config.toml
input = "log_mel"
depths = [14]
init = "torch_default"
max_steps = 7100
Rows from block 7 of a small audio frame classifier, named by matrix and row number. Each number is 500 + 25 x the weight over its row's rms, rounded and kept within 0 to 999. All counts start at 0. Numbers have three digits each.
After each channel's rows are labels from the 100 clips, of 14848, where the channel reaches its highest value: "strongest on" is what is common among them. Only what is clearly more common there than usual is listed. The data: synthesized solo parts of chorales (CocoChorales).
# conv: pointwise conv (model.blocks.7.conv.weight, 384x384x1), inputs 256-383

conv.344:478489493540496494518496490543516494494483479516482482512510502489536456475463509494478527513470504475473473531529479470532516519463478495490499529515543466494471467504500499464504485524513497460445539486513499493498468463512481485477461489505472480492503490532494488480506483496495479482555503503473504457501501500476489477523523502479553501462515523506504503496511539520506460476481
strongest on: note C#4; note D#4; note G#3; note B3

conv.242:490532496548518473505469476503476512519463473500497480505452486479487492491509495492459500485483504492477469498505486475487508539519514543540541509497495510485507460489499543501494495501513538453470494481511487506487528498460474480524510461479474492453527508527472496514543458501461530494543515527515497499512531537524472518501508460485508513486557465564480527487496512487453443458495
strongest on: note B3; note A3; note C4; bassoon

conv.322:493491516528503481483505519532530448461541493448479460480513477524491500466515515526543474495495498487494511477489505540509461527489520475470497464466502464514510461506542525483511490515453467481528518473487470507461514502487512452494469495537504487487499492509487490495502452489502504493514460495494505468542519495500443499464488459472538510506506440531488486473538520500477492524491
strongest on: note D#3; tuba; note A#3; note F3

conv.283:502505527533487499475504461568508482460494496502516521527493467452456499534476520501490475466472449519520535471534483488504512508494459511510500502470497473546466468488494494514510479511478503490531483506485496521482448491481516524489467480492493485522506521528521467500537482507496472518522523448535519508490503512462512462467534528491511492472521459482497481523500560507455481543505
strongest on: note C#4; note B3; note D#4; instrument: cello

conv.366:495496514476507532513517485524515520492501519494519540549530491503491477514509526515509479487482474497514512481517487543541502489436486526500461528469497494491466415522532545524492469463497514527517513500491523514511502519476453514509450475487497469513523536497507444506473474531512470483500485471529519509464499504466506507443503507469500525477519449429544518497498480508470516509512
strongest on: note F4; viola; note D#4

conv.104:484488479493534511524505488457490498513517478493504527472518491502541493500492531481461522487525520483514464531556518478465500484470451519504507511516538500517584411517522490505471538458476503539502552499500536559509492490496452484527479500526476482489508503476462518471476490510502514484505469472523574505485495498505486511536486499458489517476523500478506500445468467505434505513512
strongest on: note A3; cello; note G3; bassoon

conv.120:492522511509473508464528501553518503456512489483494493524535516510500498471516505513533489516514507481505496476474497546519457476495501448466490513474470480498463447500517478516518461491458474484538460470492525497525485502488526500485508508522502492452503497481496493512462505522521456488505457488488552492519504476498496524457451457464528508499475462484532463453566488511448497572490
strongest on: note D#3; note A#3; tuba; note F3

conv.235:498497463523517504511528527547498489469542521483486494524501471501485482476445516533508500481447503468464482489536469516519489505410484508486475516444500460501530462485487511495463499509432522497488528490472523485490503521458484476469445482546480475477529488524488460491492457513512518492511473478530504487502483513458459487462512458455529467470521475511518501494514512523466499503504
strongest on: note C#4; note D#4; note B3; note C4

conv.14:498460476508519465526491494459488503524511470482486483473481504503496506472492526504493522488477474488522497520480528463425523479507504548494477527519539480497524452513531530457513526499508522517470540511508499515521515506507448469497455469523499467531501459502480505493501497493505526500446492520519547507474520497485498498519454523456486538504483496503489503500466493515498504431505
strongest on: note A3; note G3; note B3

conv.352:465531488531517508505489512518517485481510465494500503511482466500484496467498495529500499472541526467477507486439524527481467473535516479525513496473476457489540398486523511479516514515451460490543521437496513528466507478469520462474503483490485446440504488488494460520488454516519477516489461497519535485511513509512453530505461457459516513487494477493507526477540480463431483511490
strongest on: note D#3; tuba; note G#3; note F3

conv.68:527474514496512503476469489535480485465465510478491502497506497487483494489513510524492531503504510495518511523457526497476466479534472515504569574500501472462528442507530513527541497481458499492504516490490524528502488464462503512490495514466541453465505506511497494503494534528499533501486497477506528494515489520469457478609501461458507504493499498491511488472515479477464465508515
strongest on: note G#3; note C5; tuba

conv.196:511512482445489538482496528548512510495496499454501524493527500532505499473500496504505532512489498471491497496517511547535480540496484513487514585486501488460428482487538563535529427491485510502528487483505520481487483461494498488491482520509517466459527551496521493514437481547497512479486525480473509452505489499498477531436505450502501521483511465472527490476531459487477510526495
strongest on: note F5; note D#5; note G5; flute

conv.82:496510480496479519487427485463487501511449473459486521528431491513509479512499494500472518474506509463503502533497497470482515505495465486496464537510520520471526528472484490521479500488505450499493499494498501488481507440506477457502486494488491490494500508488494522497485506481485492485518508495489511483502482497507496518512542517445474481480517476474466520511501520506517503507532
strongest on: note G#3; note A#3; tuba; note F#3

conv.158:493445475535514452506483490530503485506482467486507478479470490465472498473458531500513531493474477522526548513499498480453488513547474513505522538475513430500478453502534519479517501500496518459536482494510464497513480476441482436518467459485508452472503490515490495480518486507459507502490512486506530513476538489480477479521472479488508514494496470526501480461485500487451457510471
strongest on: note B3; note B4

conv.24:489515498538515490490489485537506435439487484476524506507473524475449462516511541503475505478436490529521521499497480501500483508487475493493552507469506484511507472483493453507505523464485455492517495528489499489482456469466467508491474485512514459515504487506508547511530479496481519448529499504476469531508478501477504503501519505469532471464531504540507500472501503477480498491510
strongest on: note C#4; note B4; note F#4

conv.333:546518505500497482493505509442443490489495482467507521506454478502487486516524491529481526464492496499513481506496506489474527497522500521494520522489475540464552454489497519528506533493477488507502505506480487514477525479499466496532521481493469494513501505493493556504489498491468538484513487535507502516533461521516483533537538492442482475473568501518462535505475479498492502486533
strongest on: note G#3; note A#3; tuba; note F#3

conv.19:488501424540549475525492507486474468490493438526452463459488514485491507460476518527526480506509517487504493500492500506490505533499508517475480452516534455555524457488522511453492509525489480508499543528501477555500485495500479470508460468516516477540484514468478499482510496517496507531519494479499534455512469506474499478526493528465529522491475489517493481474496517513450490490479
strongest on: note A3; note C#3; cello; note G#3

conv.351:547479514500519477507492511484477464473511457469478472472502455491479528546507488528519502461462476486484493512503516492487518510473513492472512514516492494519525498481519526487530520476541475492441510495458444513477490506463490545519517483493457471535488495500483499495509524460486549520492477518515488483515500521485510472497506551455511500488522522506459491498470496502499469471536
strongest on: note G#3; tuba; bassoon

conv.317:512494448486485543489509515554475501520504457459468502462533501501504500459484545470504524537550552485494496489449542512509519480498486527526496513463493506489528408503520509498501505467450504513531481490510551519483461472486491455479482500508497535488483478485491511478477485503493463470479475523476561511500505496519477478493497459459487466495471482461520440466543482510472484530433
strongest on: note D#3; note E3; tuba; note F#3

conv.118:511484534503532518506471473461506486492445518502541533507449492520450468542525489521504506471475497510508502529460549528489461479531511509516576497514532502459546447499519488573550485449466469458495491497502489510489482474490502499513498475456518493453498520521512505516507481511510522507483502491480493484544526514502484511502514459485486498492527489487520515489509505506472472532524
strongest on: note G#3; tuba; note A#3; note C#3

conv.7:475484479492489486462496517488511477445513542476450466506496476492488504455474466517486480480500498463467500486506481508494483455506483483496458547475492489474543502456478498502481477548482454469514514491489499512506553506483523475485497502520481470483500493466535468511456509494523486528485517482519504498501476491468484497489457500429519483519473468493487488479510512496542515476518
strongest on: note A3; note G5; note A5; note B3

conv.60:533488489486476534477502491513483524532487463450511520485481513494473528475500505482526562525493509466517486478508504514504507562504493548507493627501471475478467492488535570523500504473515536497525491460494511498507490522502463467546468495461534499487528529504528473499463496529489547479517522491503560501490509509489464483513494473486497551502506492513503481508502442506470477502479
strongest on: note B3; note F5

conv.199:454507502519527475536470492474532533517501501472479484486475486511501485463521482506478493469506503474485474519508519490477502506517535536544534506491524496467538475505523532496511519504503511492451512480515477513513525513447488485512497450494492487488509492533477497490534467501457501501507494537521485506513565512521483540485490493455489524483529483551456547451473513496462494469496
strongest on: note B3; note C#4; note D#4; note A3

conv.288:493484479482500431503497506522487459464523482459465484474476490464462522522476519495466461443501462493514539466526482460449516503499463477458456514500522470535496474447460496464471490519509440525536515520500467524495529541498520505491487485517500487542514493484502486507514504439473497502515475487523532520496481497466532501489520540479508520504509464491447506479509540501486511524535
strongest on: note A3; note G4; tuba; viola

conv.76:511509533497533530478523456542517508490487501433548523523510513511486491511499534481530539510510513473515478479505526545517481525486486522503540574515516488516497444510545530541507491472441478484525532498519523539472491512480473518534506488476521493471524546505488466517465503558506518477488473467504541485509500516491459482495510481459496523498533451452534509480518464495438474516508
strongest on: note F4; note D#4; viola; note G4

conv.25:521490483496501469468490513461462518476512514498433442475494474484502510477493478513481514481495496468474488496508506453482509423508468478497484537511510497491542497484472473512479510518497478488495513481497489512495532515486541493477521508516480474499446469469511506513486536488494494540475506483496532498500499489495498465559501513450492475517484484481469477473521507490513532525524
strongest on: note F5; note F#3; note G5

conv.3:485502519479469466472480500470512454464502515469426493499504524515521431508505472493495476515471473507521525501497439509501497493478514481490444423514466520511493506475470497482505486510522494512499474508501476473480524513482503504486488481495513467529473507491506517511484511483509465517503480495503489497433472476489503522479484526590478492526487483477502492472474472502553520480515
strongest on: bassoon; note G3; note F#3; tuba

conv.245:503488481538514536523490481501488521529463500483486479507457505501481446529507514514494516532489533497507542504459473488506547480518501543528514540489470499477443494514531519502527517513491514480513462513514496498471494502485502472482469491483495506527461477493502535492485496510503474471487553561442494518475501515497497458512512500459496500488540514527490492522495471470505465504476
strongest on: note B3; note E3; tuba; note A3

conv.295:458511459520514530492477471460479501509479490527487486495476486473485450475439482514499538516543553492494504509468515463428516466513506483570517525511515489496536475490497491477523590518479489505509506501492473510509454482487523461479467501483494472514456475507481504507509481517499488509471508516478526521456516521489490461549489499490511510478501537509475452483486494479483489490474
strongest on: note B3; cello; tuba

conv.39:476495530504489511500502467489494505484477454466509500528480480509502465526517481473486492533468492498549505501503471505514523495510562503469469473520470514477470516506510499474512496499494475476468510474517489519450469528498465484505489506457490517534486492464463445484492472486509443488463466568468506475510488495491485486472510519520516488487510515489478510529512489481548465496486
strongest on: note A#5; note G#5; note G5; instrument: trumpet

conv.179:476493468511501504505518476532475520517493467475513523493515515466510465448414500477509603549506526475493487529497513503496514485491507523486496584527536472465481503518530520489513537473472533500503498501514539502501465517520465462476456514497510495491472474508480480497451499535489478460491513526454539506495520491517449463554487467485483526487497497509512478499503451515487472491440
strongest on: note B3; note A3; cello; instrument: tuba

conv.336:506506558482487523491476457471513490494470511464535528528451508510457478571512469498491503482498506522534509526485535494496498493501496487507552497509487526451520468501525499555516516474476441456507482508497505491434489494508511520511511452461500515500512530501497519519499501497508528479488492489478486514546499515513483510517555492488463467515549528505487520500507443512512512504542
strongest on: note G#3; tuba; note A#3; note F#3

conv.298:527550493497480502446499462483503473451481522497446474539484497481492472518503501515477462462501493466451484478508498501477452507498482476518513500499516514476558446440493476516495463524484482498502521512499504504515514488494538520516508501464506475509503499517561522540522494499526512542527549482516491504495494478475513539517521522461504520522491468472505512463514567505509506498539
strongest on: note C#4; note B3

conv.221:455495514525488482496485475546507500465491516524489480508523499451516476499467494506471502507485461485504505541527464478489483494492450466461499544515527474507468465523469478495527491507490497462499517502495510479512473495472524531476487513504508459519502488476494491510485542506502483490511499477508477522488478497427476470524513508434550504454480504501521488455507515487474475514509
strongest on: note G#3; note F#3; note C#4

conv.188:505486519470485502467516492515505500498491515486436469505510500559508471497520489513499473511499516479482501487502496523536516501469469504485493514478483540452465432495506528509514416502515489496517480472474497516482523496512484499501503508511495538493493503472491464518469502494506460501503458510495508431517455455471511506462497489473516502468478506472478509496520513549552523505483
strongest on: note D#3; note D5; tuba; note C5

conv.204:508457480504523462537547539527530509473581524496488509491462481501483502477465521527490498438489507469487500479536507479516474496442469510483470521438499459509553489479501537484465504491468510540483506502448496505511531570443515485475467496557500461500530490521484482479480491497479498498494469450540510523494495486474491511488470502484493503503524490490471505495514522541511548496525
strongest on: note A3; note A4; note B3

conv.212:484478548508493504470492456540521476499480518496480487507512492482521461524486481486497500527481520479487483515500503503517510535466490491511478517505489511505433475484470519487540444497523504481492457497493518499491446502517507509501479507476518531515501499519528431541540487504484458502490507512462450461516518473496520466467490539486535493488487491492497478501524565519524497507493
strongest on: note C#4

conv.224:505532476513530515531484512522496476476495489500465489485504483573510470495566507519545500506515540465488510510463509563525481482499526519470473499485468471496486500498513507475503473495504500508517506477513506489477500432504486458460510500498484473493475495511525501488487444504511489496509495541461484435519490469511488523477481497465527474505478482525497482497516498469508460494475
strongest on: note D#3; note A#3; note G#3; instrument: tuba

conv.137:475498427492508515521521516507463524475493444498441505458520491509525494492590518485469518485500522499483501493478505483507477495522527492490479504515514456476527419507481484495466507466466515555506490500501533542532469492490507482510514543512486460490509485465466523445528499476479456506526454540495537475527481458479494539499502490486489494453481490449490526485510519494471536544463
strongest on: note D#3; note G#3; instrument: tuba; note F3