config.yaml
arch: "tdnn"
noise_aug: 0.002
hop_length: 160
num_classes: 73
output_stride: 4
channel_attention: "se"
stem: "single"
label_smoothing: 0.05
lr: 0.0018
steps: 7100
batch_size: 384
Rows from block 10 of a small audio frame classifier, named by matrix and row number. Each number is 500 + 50 x the weight over its row's rms, rounded and kept within 0 to 999. All counts start at 0. Numbers have three digits each.
After each channel's rows are labels from the 100 clips, of 14848, where the channel reaches its highest value: "responds to" is what is common among them. Only what is clearly more common there than usual is listed. The data: synthesized solo parts of chorales (CocoChorales). In brackets: how many of the 100.
# conv: width-5 conv, dilation 3 (model.blocks.10.conv.weight, 384x384x5, each kernel summed), inputs 256-383

conv.319:485393426454529531554502547494513476427518491542510472543487435408439464513454497481521510432447449480444454462529457488409441484449479507512456420446446497470482513489565519441454437538498475499487595484551428358366477403438409487485500437485465502515485599512454544447473429473515499431517422443489554470506429506531495475507496530488529517499435448498426493392455369483487427529437
responds to: note A#3 (28)

conv.293:523524485463543565490514544414564432457487587524463494482478494488485513509491535473375520395511406588553496539508519428497495509423566502460389485492479492383444411465520472424490389523464479494511459521481387420499453448464497488524476466524445476500435479422482480454540481600532511479469396473465490419542543532443520512520537592545477546440422551508485594424531495605524474476543
responds to: note A3 (99); note G3 (74); tuba (44); bassoon (31)

conv.185:520462548504494496498450548534488430483501503506542523436424458482404423512523449486485538502524493577574522538448467458483505456513494538438466513456476574487515436481469540432442554521513503451514459597545468529505430504473536527538576538457516584528436487427457439471518536423632542488440514536535544508483666517520481418402564457478553581553474416490524587569477572561551504481537
responds to: note G3 (75); bassoon (37); tuba (37); note D3 (33)

conv.255:528481493461531448459538470473468454491518469555507426495421502492437439516526532602425517498353464425486498506524449518433531474466405498517482398495640455490472479492559463484509457507500482439463512535574424519513459467459457549451430519520515472468452503497409575472514479462545487488525448518513499528548532640562463468474479482511507496463533417435537472523555384478481461506407
responds to: note A#3 (35); bassoon (33); note C#5 (26)

conv.317:517563498505432470528442464506510495449497484436461416506514517429548537493499492525461498510454466525472430436416484499474500380455473318501473399463551462480459484476533463493444492443531439539519503369400467502474458509469540454488491487497453438414530437443481428481478550502341449530482496503538467451436443527504489500501299450513441385521509511482453381466520558482448464505424
responds to: note E3 (40); note F4 (31); note D3 (25)

conv.129:518490448463570475537426528504513474475508470514465500544546551504462364534467515565494549511452458460440514342511503450448453458497562473496483493542619533497570446447489480442549470557583434479490559496543519432454468468479503560513508574442384443483485471416508441418538489503519406549563455485487512439461467396505612487514517483518530430549464390537456514393524465483502567482383
responds to: note A#3 (66); note C4 (42); tuba (36); note G#3 (26)

conv.171:449444508517531512481520569534553454540477518602504553532445475402400439549419518454451435537491406451510527494492390498459470454422462540516465459476464505462554507482516478538473553609533580503506578524581467571487519529361486491469436506441517538499456503439477422469473488401539456418576519537488509520451591477542522462414539482496596601477436454482566479571482413514574449448536
responds to: note G3 (95); note G#3 (62); note D#3 (36); instrument: tuba (35)

conv.22:478481494490550430473526584469579553542447540515480495483453485480513498428435554486530503435504490470466484497419504541501469486381503476495365557464490475488325486522459482540478449459430493520454487457506427367481464510503470493502517436503529406579450521488465528451495415601407472425530471526444496481539413493416489514530426542518498486489380534493490475402519464542513497487533
responds to: note C4 (40); note B3 (28)

conv.186:499471412491537546505563537429480454476420453475487437475415459409507495481506483455436487457482441499565482540492475446452532451514578421449416386427418444441394512466602506438458452460453496526509510484498386421468486450457495388560516492492568516504462506472375572493502422546499492448461435401533543473526520521519508427494471492479483467469463465494477481393468486528480462524459
responds to: note D5 (33); note E5 (32); note F#5 (30)

conv.157:517512492503519481573559448562471493497538462511494557476513544568483516517524487596550552457538453518512525485493482496480592457551466592528464471482541522485539535466472523545510478538528413476526467476475515444498491604529514484475485496525495533555494579505511545571492514514531460508521475585529476542577559568572482522508527438501547514545481547444542543570549439563533562556549
responds to: note C4 (31); note F5 (26)

conv.342:472459481489507477468383495497448467559452475465489542509418500403439405615558477504505461566452488589554486546521504570499512495495573474508532525436550440518532449490561496533416541480501531459519572536467531487424452561609551605515419546479547574505472514545445565541432474505489384566471502496522501516492522525568454443514493443544521469520521471516533349524409618526532528454506
responds to: note G3 (72); note F3 (59); tuba (40); note D#3 (31)

conv.122:508451541488576421420450599563513427474488488570454445543464524381428360537552443509475521464501493516490493529484434517468556436462489490532484512421521458533502442501565527571400561580576489527508568505554464475480529515496500552566449514496506495504434533474429446459472489456536386467609482564507500526451578458579529513379548402527558573518516478484539419546510544570464521482505
responds to: note A#3 (58); bassoon (42); cello (38); note D#3 (27)

conv.375:538467411434526613538435559546527431465525523546423510463496478525466542457583346505421391515501476539464492480571514490412536500507570451466541535533405515429501565487465409506526548591487444489505502464482516513468558417492533555505455492420514402546415517523509535520504520484492424563538504496521505408519472677495543503568522472477508534542496571502507572429561512537462532478481
responds to: note C4 (72); note G3 (65); tuba (44); bassoon (26)

conv.381:479498443502498440521526484497489281376458485476427349466432495494478537490516549440385459492553397518547497490560508325486525487506473494531460428492439476463478379435521478487570491468521512495503486498418437497459437517470494427489491376458404454427435490424558420489477540519507494506483475486484466545530546490519478499506551510470442498468522524451457559504562468523295494495472
responds to: note A#5 (45); note G#5 (39); note A#2 (27)

conv.107:513425491461522533589502556481475455591511455470532525484491367512510557553477491399463432457461358547481496465486479537468541476483528480461413478482432585413447576466460462564470443462436497489519500560584491537407476448452491427388449547511489438499449536479550553426549435497486511540454451569492422503500465518444453500474472475519504460480399521543496518442441523461540489493477
responds to: note G#3 (97); note F#3 (49); note G3 (42); instrument: bassoon (40)

conv.12:479512391455565538503537545513528406522532487512430565496572538497504493573523477545445462477476475512375505533612533537513497550506554518515546528529542462435563546506510345357555472577487488543528465575570534466560563493489435526499450496541460505423498527479493520484574443558414520472572564435524533521432486472414565567558507565519515507420522543488390549449496452563554521481414
responds to: note D5 (96); note E5 (65); note C5 (37); flute (36)

conv.181:494507436529518562477457414495535447485565649482429474455480494541492604457511588520432480505450398517518541617547569478472453630425515573541455429561465489488451413407529393399564467446516450407497503518464529520513509493620507519411490457513478484461491540508622513532531528505508631493443438462482484533529418513476516528543504619422469562444503468508442582442565452454515452459496
responds to: note D#5 (95); note F5 (57); flute (41); note D5 (32)

conv.365:516445543533394554514457493491445482580593536397546574416499375540418542494472597489473511592445421494516536526444492523422541536473481546532441438496476541452471481366506498436517444365547478474400509634532527597512440540511491549403509562519538506457453535503576569459497445399534531521315465564568447544491468532541490427534425505455541469526466538516422532504378465376562478528503
responds to: note D#5 (52); note F5 (42)

conv.159:421459455563455624639425552492444516568456451537494536515511497454527482532508436546557403533509455470561443466508528549534438438549530550506529536530486557480513596441494432465519471577551404437546521443538420509444510540540575562414477568471546573478491512447485422549548529437509476558536589520510597448491499526499512484561517353445575512550467472540536534579559477480510495520454
responds to: note G3 (66); tuba (40); note A3 (36); note A#3 (29)

conv.83:529431516537556557477466520487585521532537583552460448496433424524506507430531547541469524487521491480561402613517545435448461547485506567529412523522487475463453412551513518521489488473506490427481493543481468398507510472493520521509568428491567497439430567499532539499542510541532561440489431513466546426537467529524557476462524573421508584540389499555489589445489516469358523469572
responds to: note G#4 (84); note A#4 (57); note F#4 (40)

conv.101:507535566506458678486505485430478453602511467528538485487486483492559454458451416505408436524454461460635416531433519549520489484467487554476453414461453467460418519494499479460518486464486458476454517550489438471494453457413509471416461485606613586467459438487429508468459501504547537519475542527541567391576442608501524500513482454484526551371423499649537566522589452465484458545456
responds to: note G3 (37); note G#4 (34); note A3 (28)

conv.247:431568506466525481481526528555439598482527457523562539488470522509451523500490487491640472479456483572440547596442400509548571478438485535458500519453486592529411543394536497618567469535521503506495520495539520511433515523481438502456548497538512449639532527554473533434434378493388570420489434482489406557430453511494507454421418553628492439479506483540542555480475515541539496560385
responds to: note A3 (88); note B3 (41); tuba (36); note G3 (34)

conv.137:541524459354543523508487588539504527499549539527534481500452530480473491509542506432510496474457485578402452451457426537517565481401485527460490509470452551551431513415478448590553514479423498505495555523520473480400462485477379523474469435459477468542488458498523583398436474456517531499506444450519342515454452533492459514454504482615505469454519480545523495427507521553466482561397
responds to: note C4 (65); note A#3 (60); note C#4 (46); note G#3 (36)

conv.374:478491378404537488467546545468490516514593514559504534501488513528432487515434451452500445500427455499550495537515501529484531534473533530503463473503433535450487515507554373520501434469470574457462556540512489485483426447419518491374485522535529447510433487460475553426422406497468538503520513459478434533508518519509435492475524528622522502421398431454490572399539454545525457502435
responds to: note A#3 (66); note A3 (47); tuba (41); note G#3 (38)

conv.112:479509525487513579490446491491593491535543640609480436473478420544405526475471571511406535461461523495521488520482492472547444559407441505514490537548476543430429460555483425500424452490509514501432477561515430483499502413489486480477488460468461469465394515346543509429577468497567595488483517504503478430541482567499486489494518551442513619462464494501543650523555548472426457491580
responds to: note D#5 (61); note C#5 (41); note D#4 (32); note F5 (27)

conv.382:501580342457514531506492448490490402526544483464349521471557541522515543496519514529403445534436431519502516545520543531470559510479567530527458441492530421466516477426532349352611424551562485461531498555486503526531519504513480507482458505538483481375470469499540530528511491572443494491512489427489488498450378508511558566541455528507471438440521551437406537390516421566533518505384
responds to: note A#5 (70); note G5 (59); note G#5 (50); note A5 (47)

conv.140:477498521465501614505507488487504534537464519502524513597561559531519548580590494606478522463481472549449505476473428472440508429501512540503523510542591442529532483444591510501451475529452443621442623448484552546512578531446456468502464519516415559419570485423483553505468502495490489588583463483610496533498518530515482417567411505553476493449519563493525470520480453482470513615441
responds to: note E3 (32); note F#3 (30); tuba (26)

conv.257:553567545507468466534455581516463536519466447486477481494454501466576494478511461508578513478574558509572374579412548501605507419515505503437498534481469531496460493537522499565485520412490434480470482563460472490429519568463543524493648426538600488458466528524412486476453490605462524433459497552475547490492497503468536485427487447540496499543498553581430543493456543505391463466480
responds to: note G#4 (100); note F#4 (76); clarinet (36)

conv.57:502456489487462495543424465496519551500502521548516452517478510445542564499320521460545449509432415480566508510453516502478470471473442504543464459498454426521456440556523572578470517514536490444474519407440503500310483508476531499417475417494505511605524501525520501498345616468535461551535495507451500535593439504503481510511496480551515547482435494565606527512599459476426376466494
responds to: note A#3 (71); note C4 (37); tuba (32); note B3 (26)

conv.358:514490511471627521580486576525449511518470457552539501522504476477471476626484533532524496402462550516428517441554524551486445512508508484517596581522554563454531565597494468445492481588544438458527495575681432518438542413450484516427476512497427527466473596447511463341599437428444568502596548414523577454430479429423581532526516517533572518446573465516470535505466528479525513470421
responds to: note D5 (74); note D#5 (65); note F5 (42); instrument: violin (38)

conv.114:475517410394518495470526461492513638505489563488522618545478559632414418504505499513569571469454506485474607475494515551501522527476493520442502614520502542564527592442497517463519509447513468468432520476489600520446489510508494571547513538483439492684578480527442500466566508419528516496508515359486473520496513492517528499417538528523510487478469420481560556405563471546561548535532
responds to: note A3 (88); note B3 (71); instrument: cello (35); note G3 (33)

conv.302:458520482466517569593505459510520586513561583541484602506459464528596557535508493669514527513479482566466476647515479491461550498471485508487458567464523586521473466414545483402506489498470338472498530493467477582487410548484566483481490458570515498481482526534530540495596495512523514447527534488534579572526426540533529403540432524529567543448455519468478577418434511536618439558512
responds to: note D#5 (85); note F5 (76); flute (35); note C#5 (33)

conv.277:548495567561429499448488540551418445595442492425469478415525429416497515456460435514464522558557478473532487499369495567453500445449429545456485471449545435471372441508517503552528584407534439577469509611497457455507505573459496475423526438496585590368490489459515549428429485490464499511443540567655522520456488554510519570437469380354513502467509583576449460544443516354503455611523
responds to: note A#3 (33); tuba (31); note A#2 (29)

conv.268:538454463497514489530516508511458509488524503498511545487557512497439485493494562515458466478434419497504571456519440448490441508520592512525500422530634512394570480487447423480496474493564494439472486493508598548513505451491557596492489613450452444467483532524503438490463445501462503543433459469364471446468550402487523439587525529479506473583494346489513412457420496458506564482516
responds to: note G3 (70); tuba (66); note A3 (40); bassoon (28)

conv.212:469490496518499554584460523513464551494432467547480524537507453409470476610553475515492433525495492377443504416581489517531445435441500410517513452492479420455557524447496460507509483589473444522565513479564482521498531503407486484452413533540496505381477486493413535445592423457410463509528480455557560481411546533480496508532489434438552465506486501496508386496448473406524482535439
responds to: note D5 (53); note C5 (26)

conv.66:517511480496481526497515517450497397481458505476419390489470396462531494436528478460424422540554434474536354526494514443528489441510494423495469390523462511419438514504524475506488480415442493538491448448461428425514447558399533446468502512463546456361470472469453459502505480538344516524457516518507535490453498525496467469438384461384458498513444522522437493489466515427389496464491
responds to: note G#3 (63); note F#3 (60); cello (29)

conv.370:557551477413377528553514414489471543459469432490554472523552533536578550526514515543538457472442509546499486453479483521480531459505515348513565466560527494519480580545498491541483508458494488523521539433399539562490512430467555508494496455452490419552646392546498504508512586440396543583398499406528466487505489499514461443517394467505452454529547483470563508452545554477451460518461
responds to: note E3 (57); note F4 (36); note E4 (33); note F#3 (28)

conv.298:507440472401453455560499492477500490521437538402497434500424450544534529507549446437498568515513567616412443470401453554441559412479518406468490539534484606555400564450482480486489544451429415542527460466512484469498460500503457509540512463466513496532513384515521531509561516321542455581451463599532457466529482487511473440511481364491516430561430472510484494435526559533403532511525
responds to: note C4 (60); note G#3 (45); note A#3 (44); cello (38)

conv.230:454465485534548556544458562567457521586459502537444501502507412430484482528541463475465418520522534399454442506516510563516424514515454473484549551523478491441455526545504423516493519510485474530510547552581433431533524530429489463438495496495538578394436545436438494448577415430357507459558571504572552488407496529503528536478449462460555482440511512539427442513411544338557469524479
responds to: note G#3 (58); note F#3 (57); tuba (32)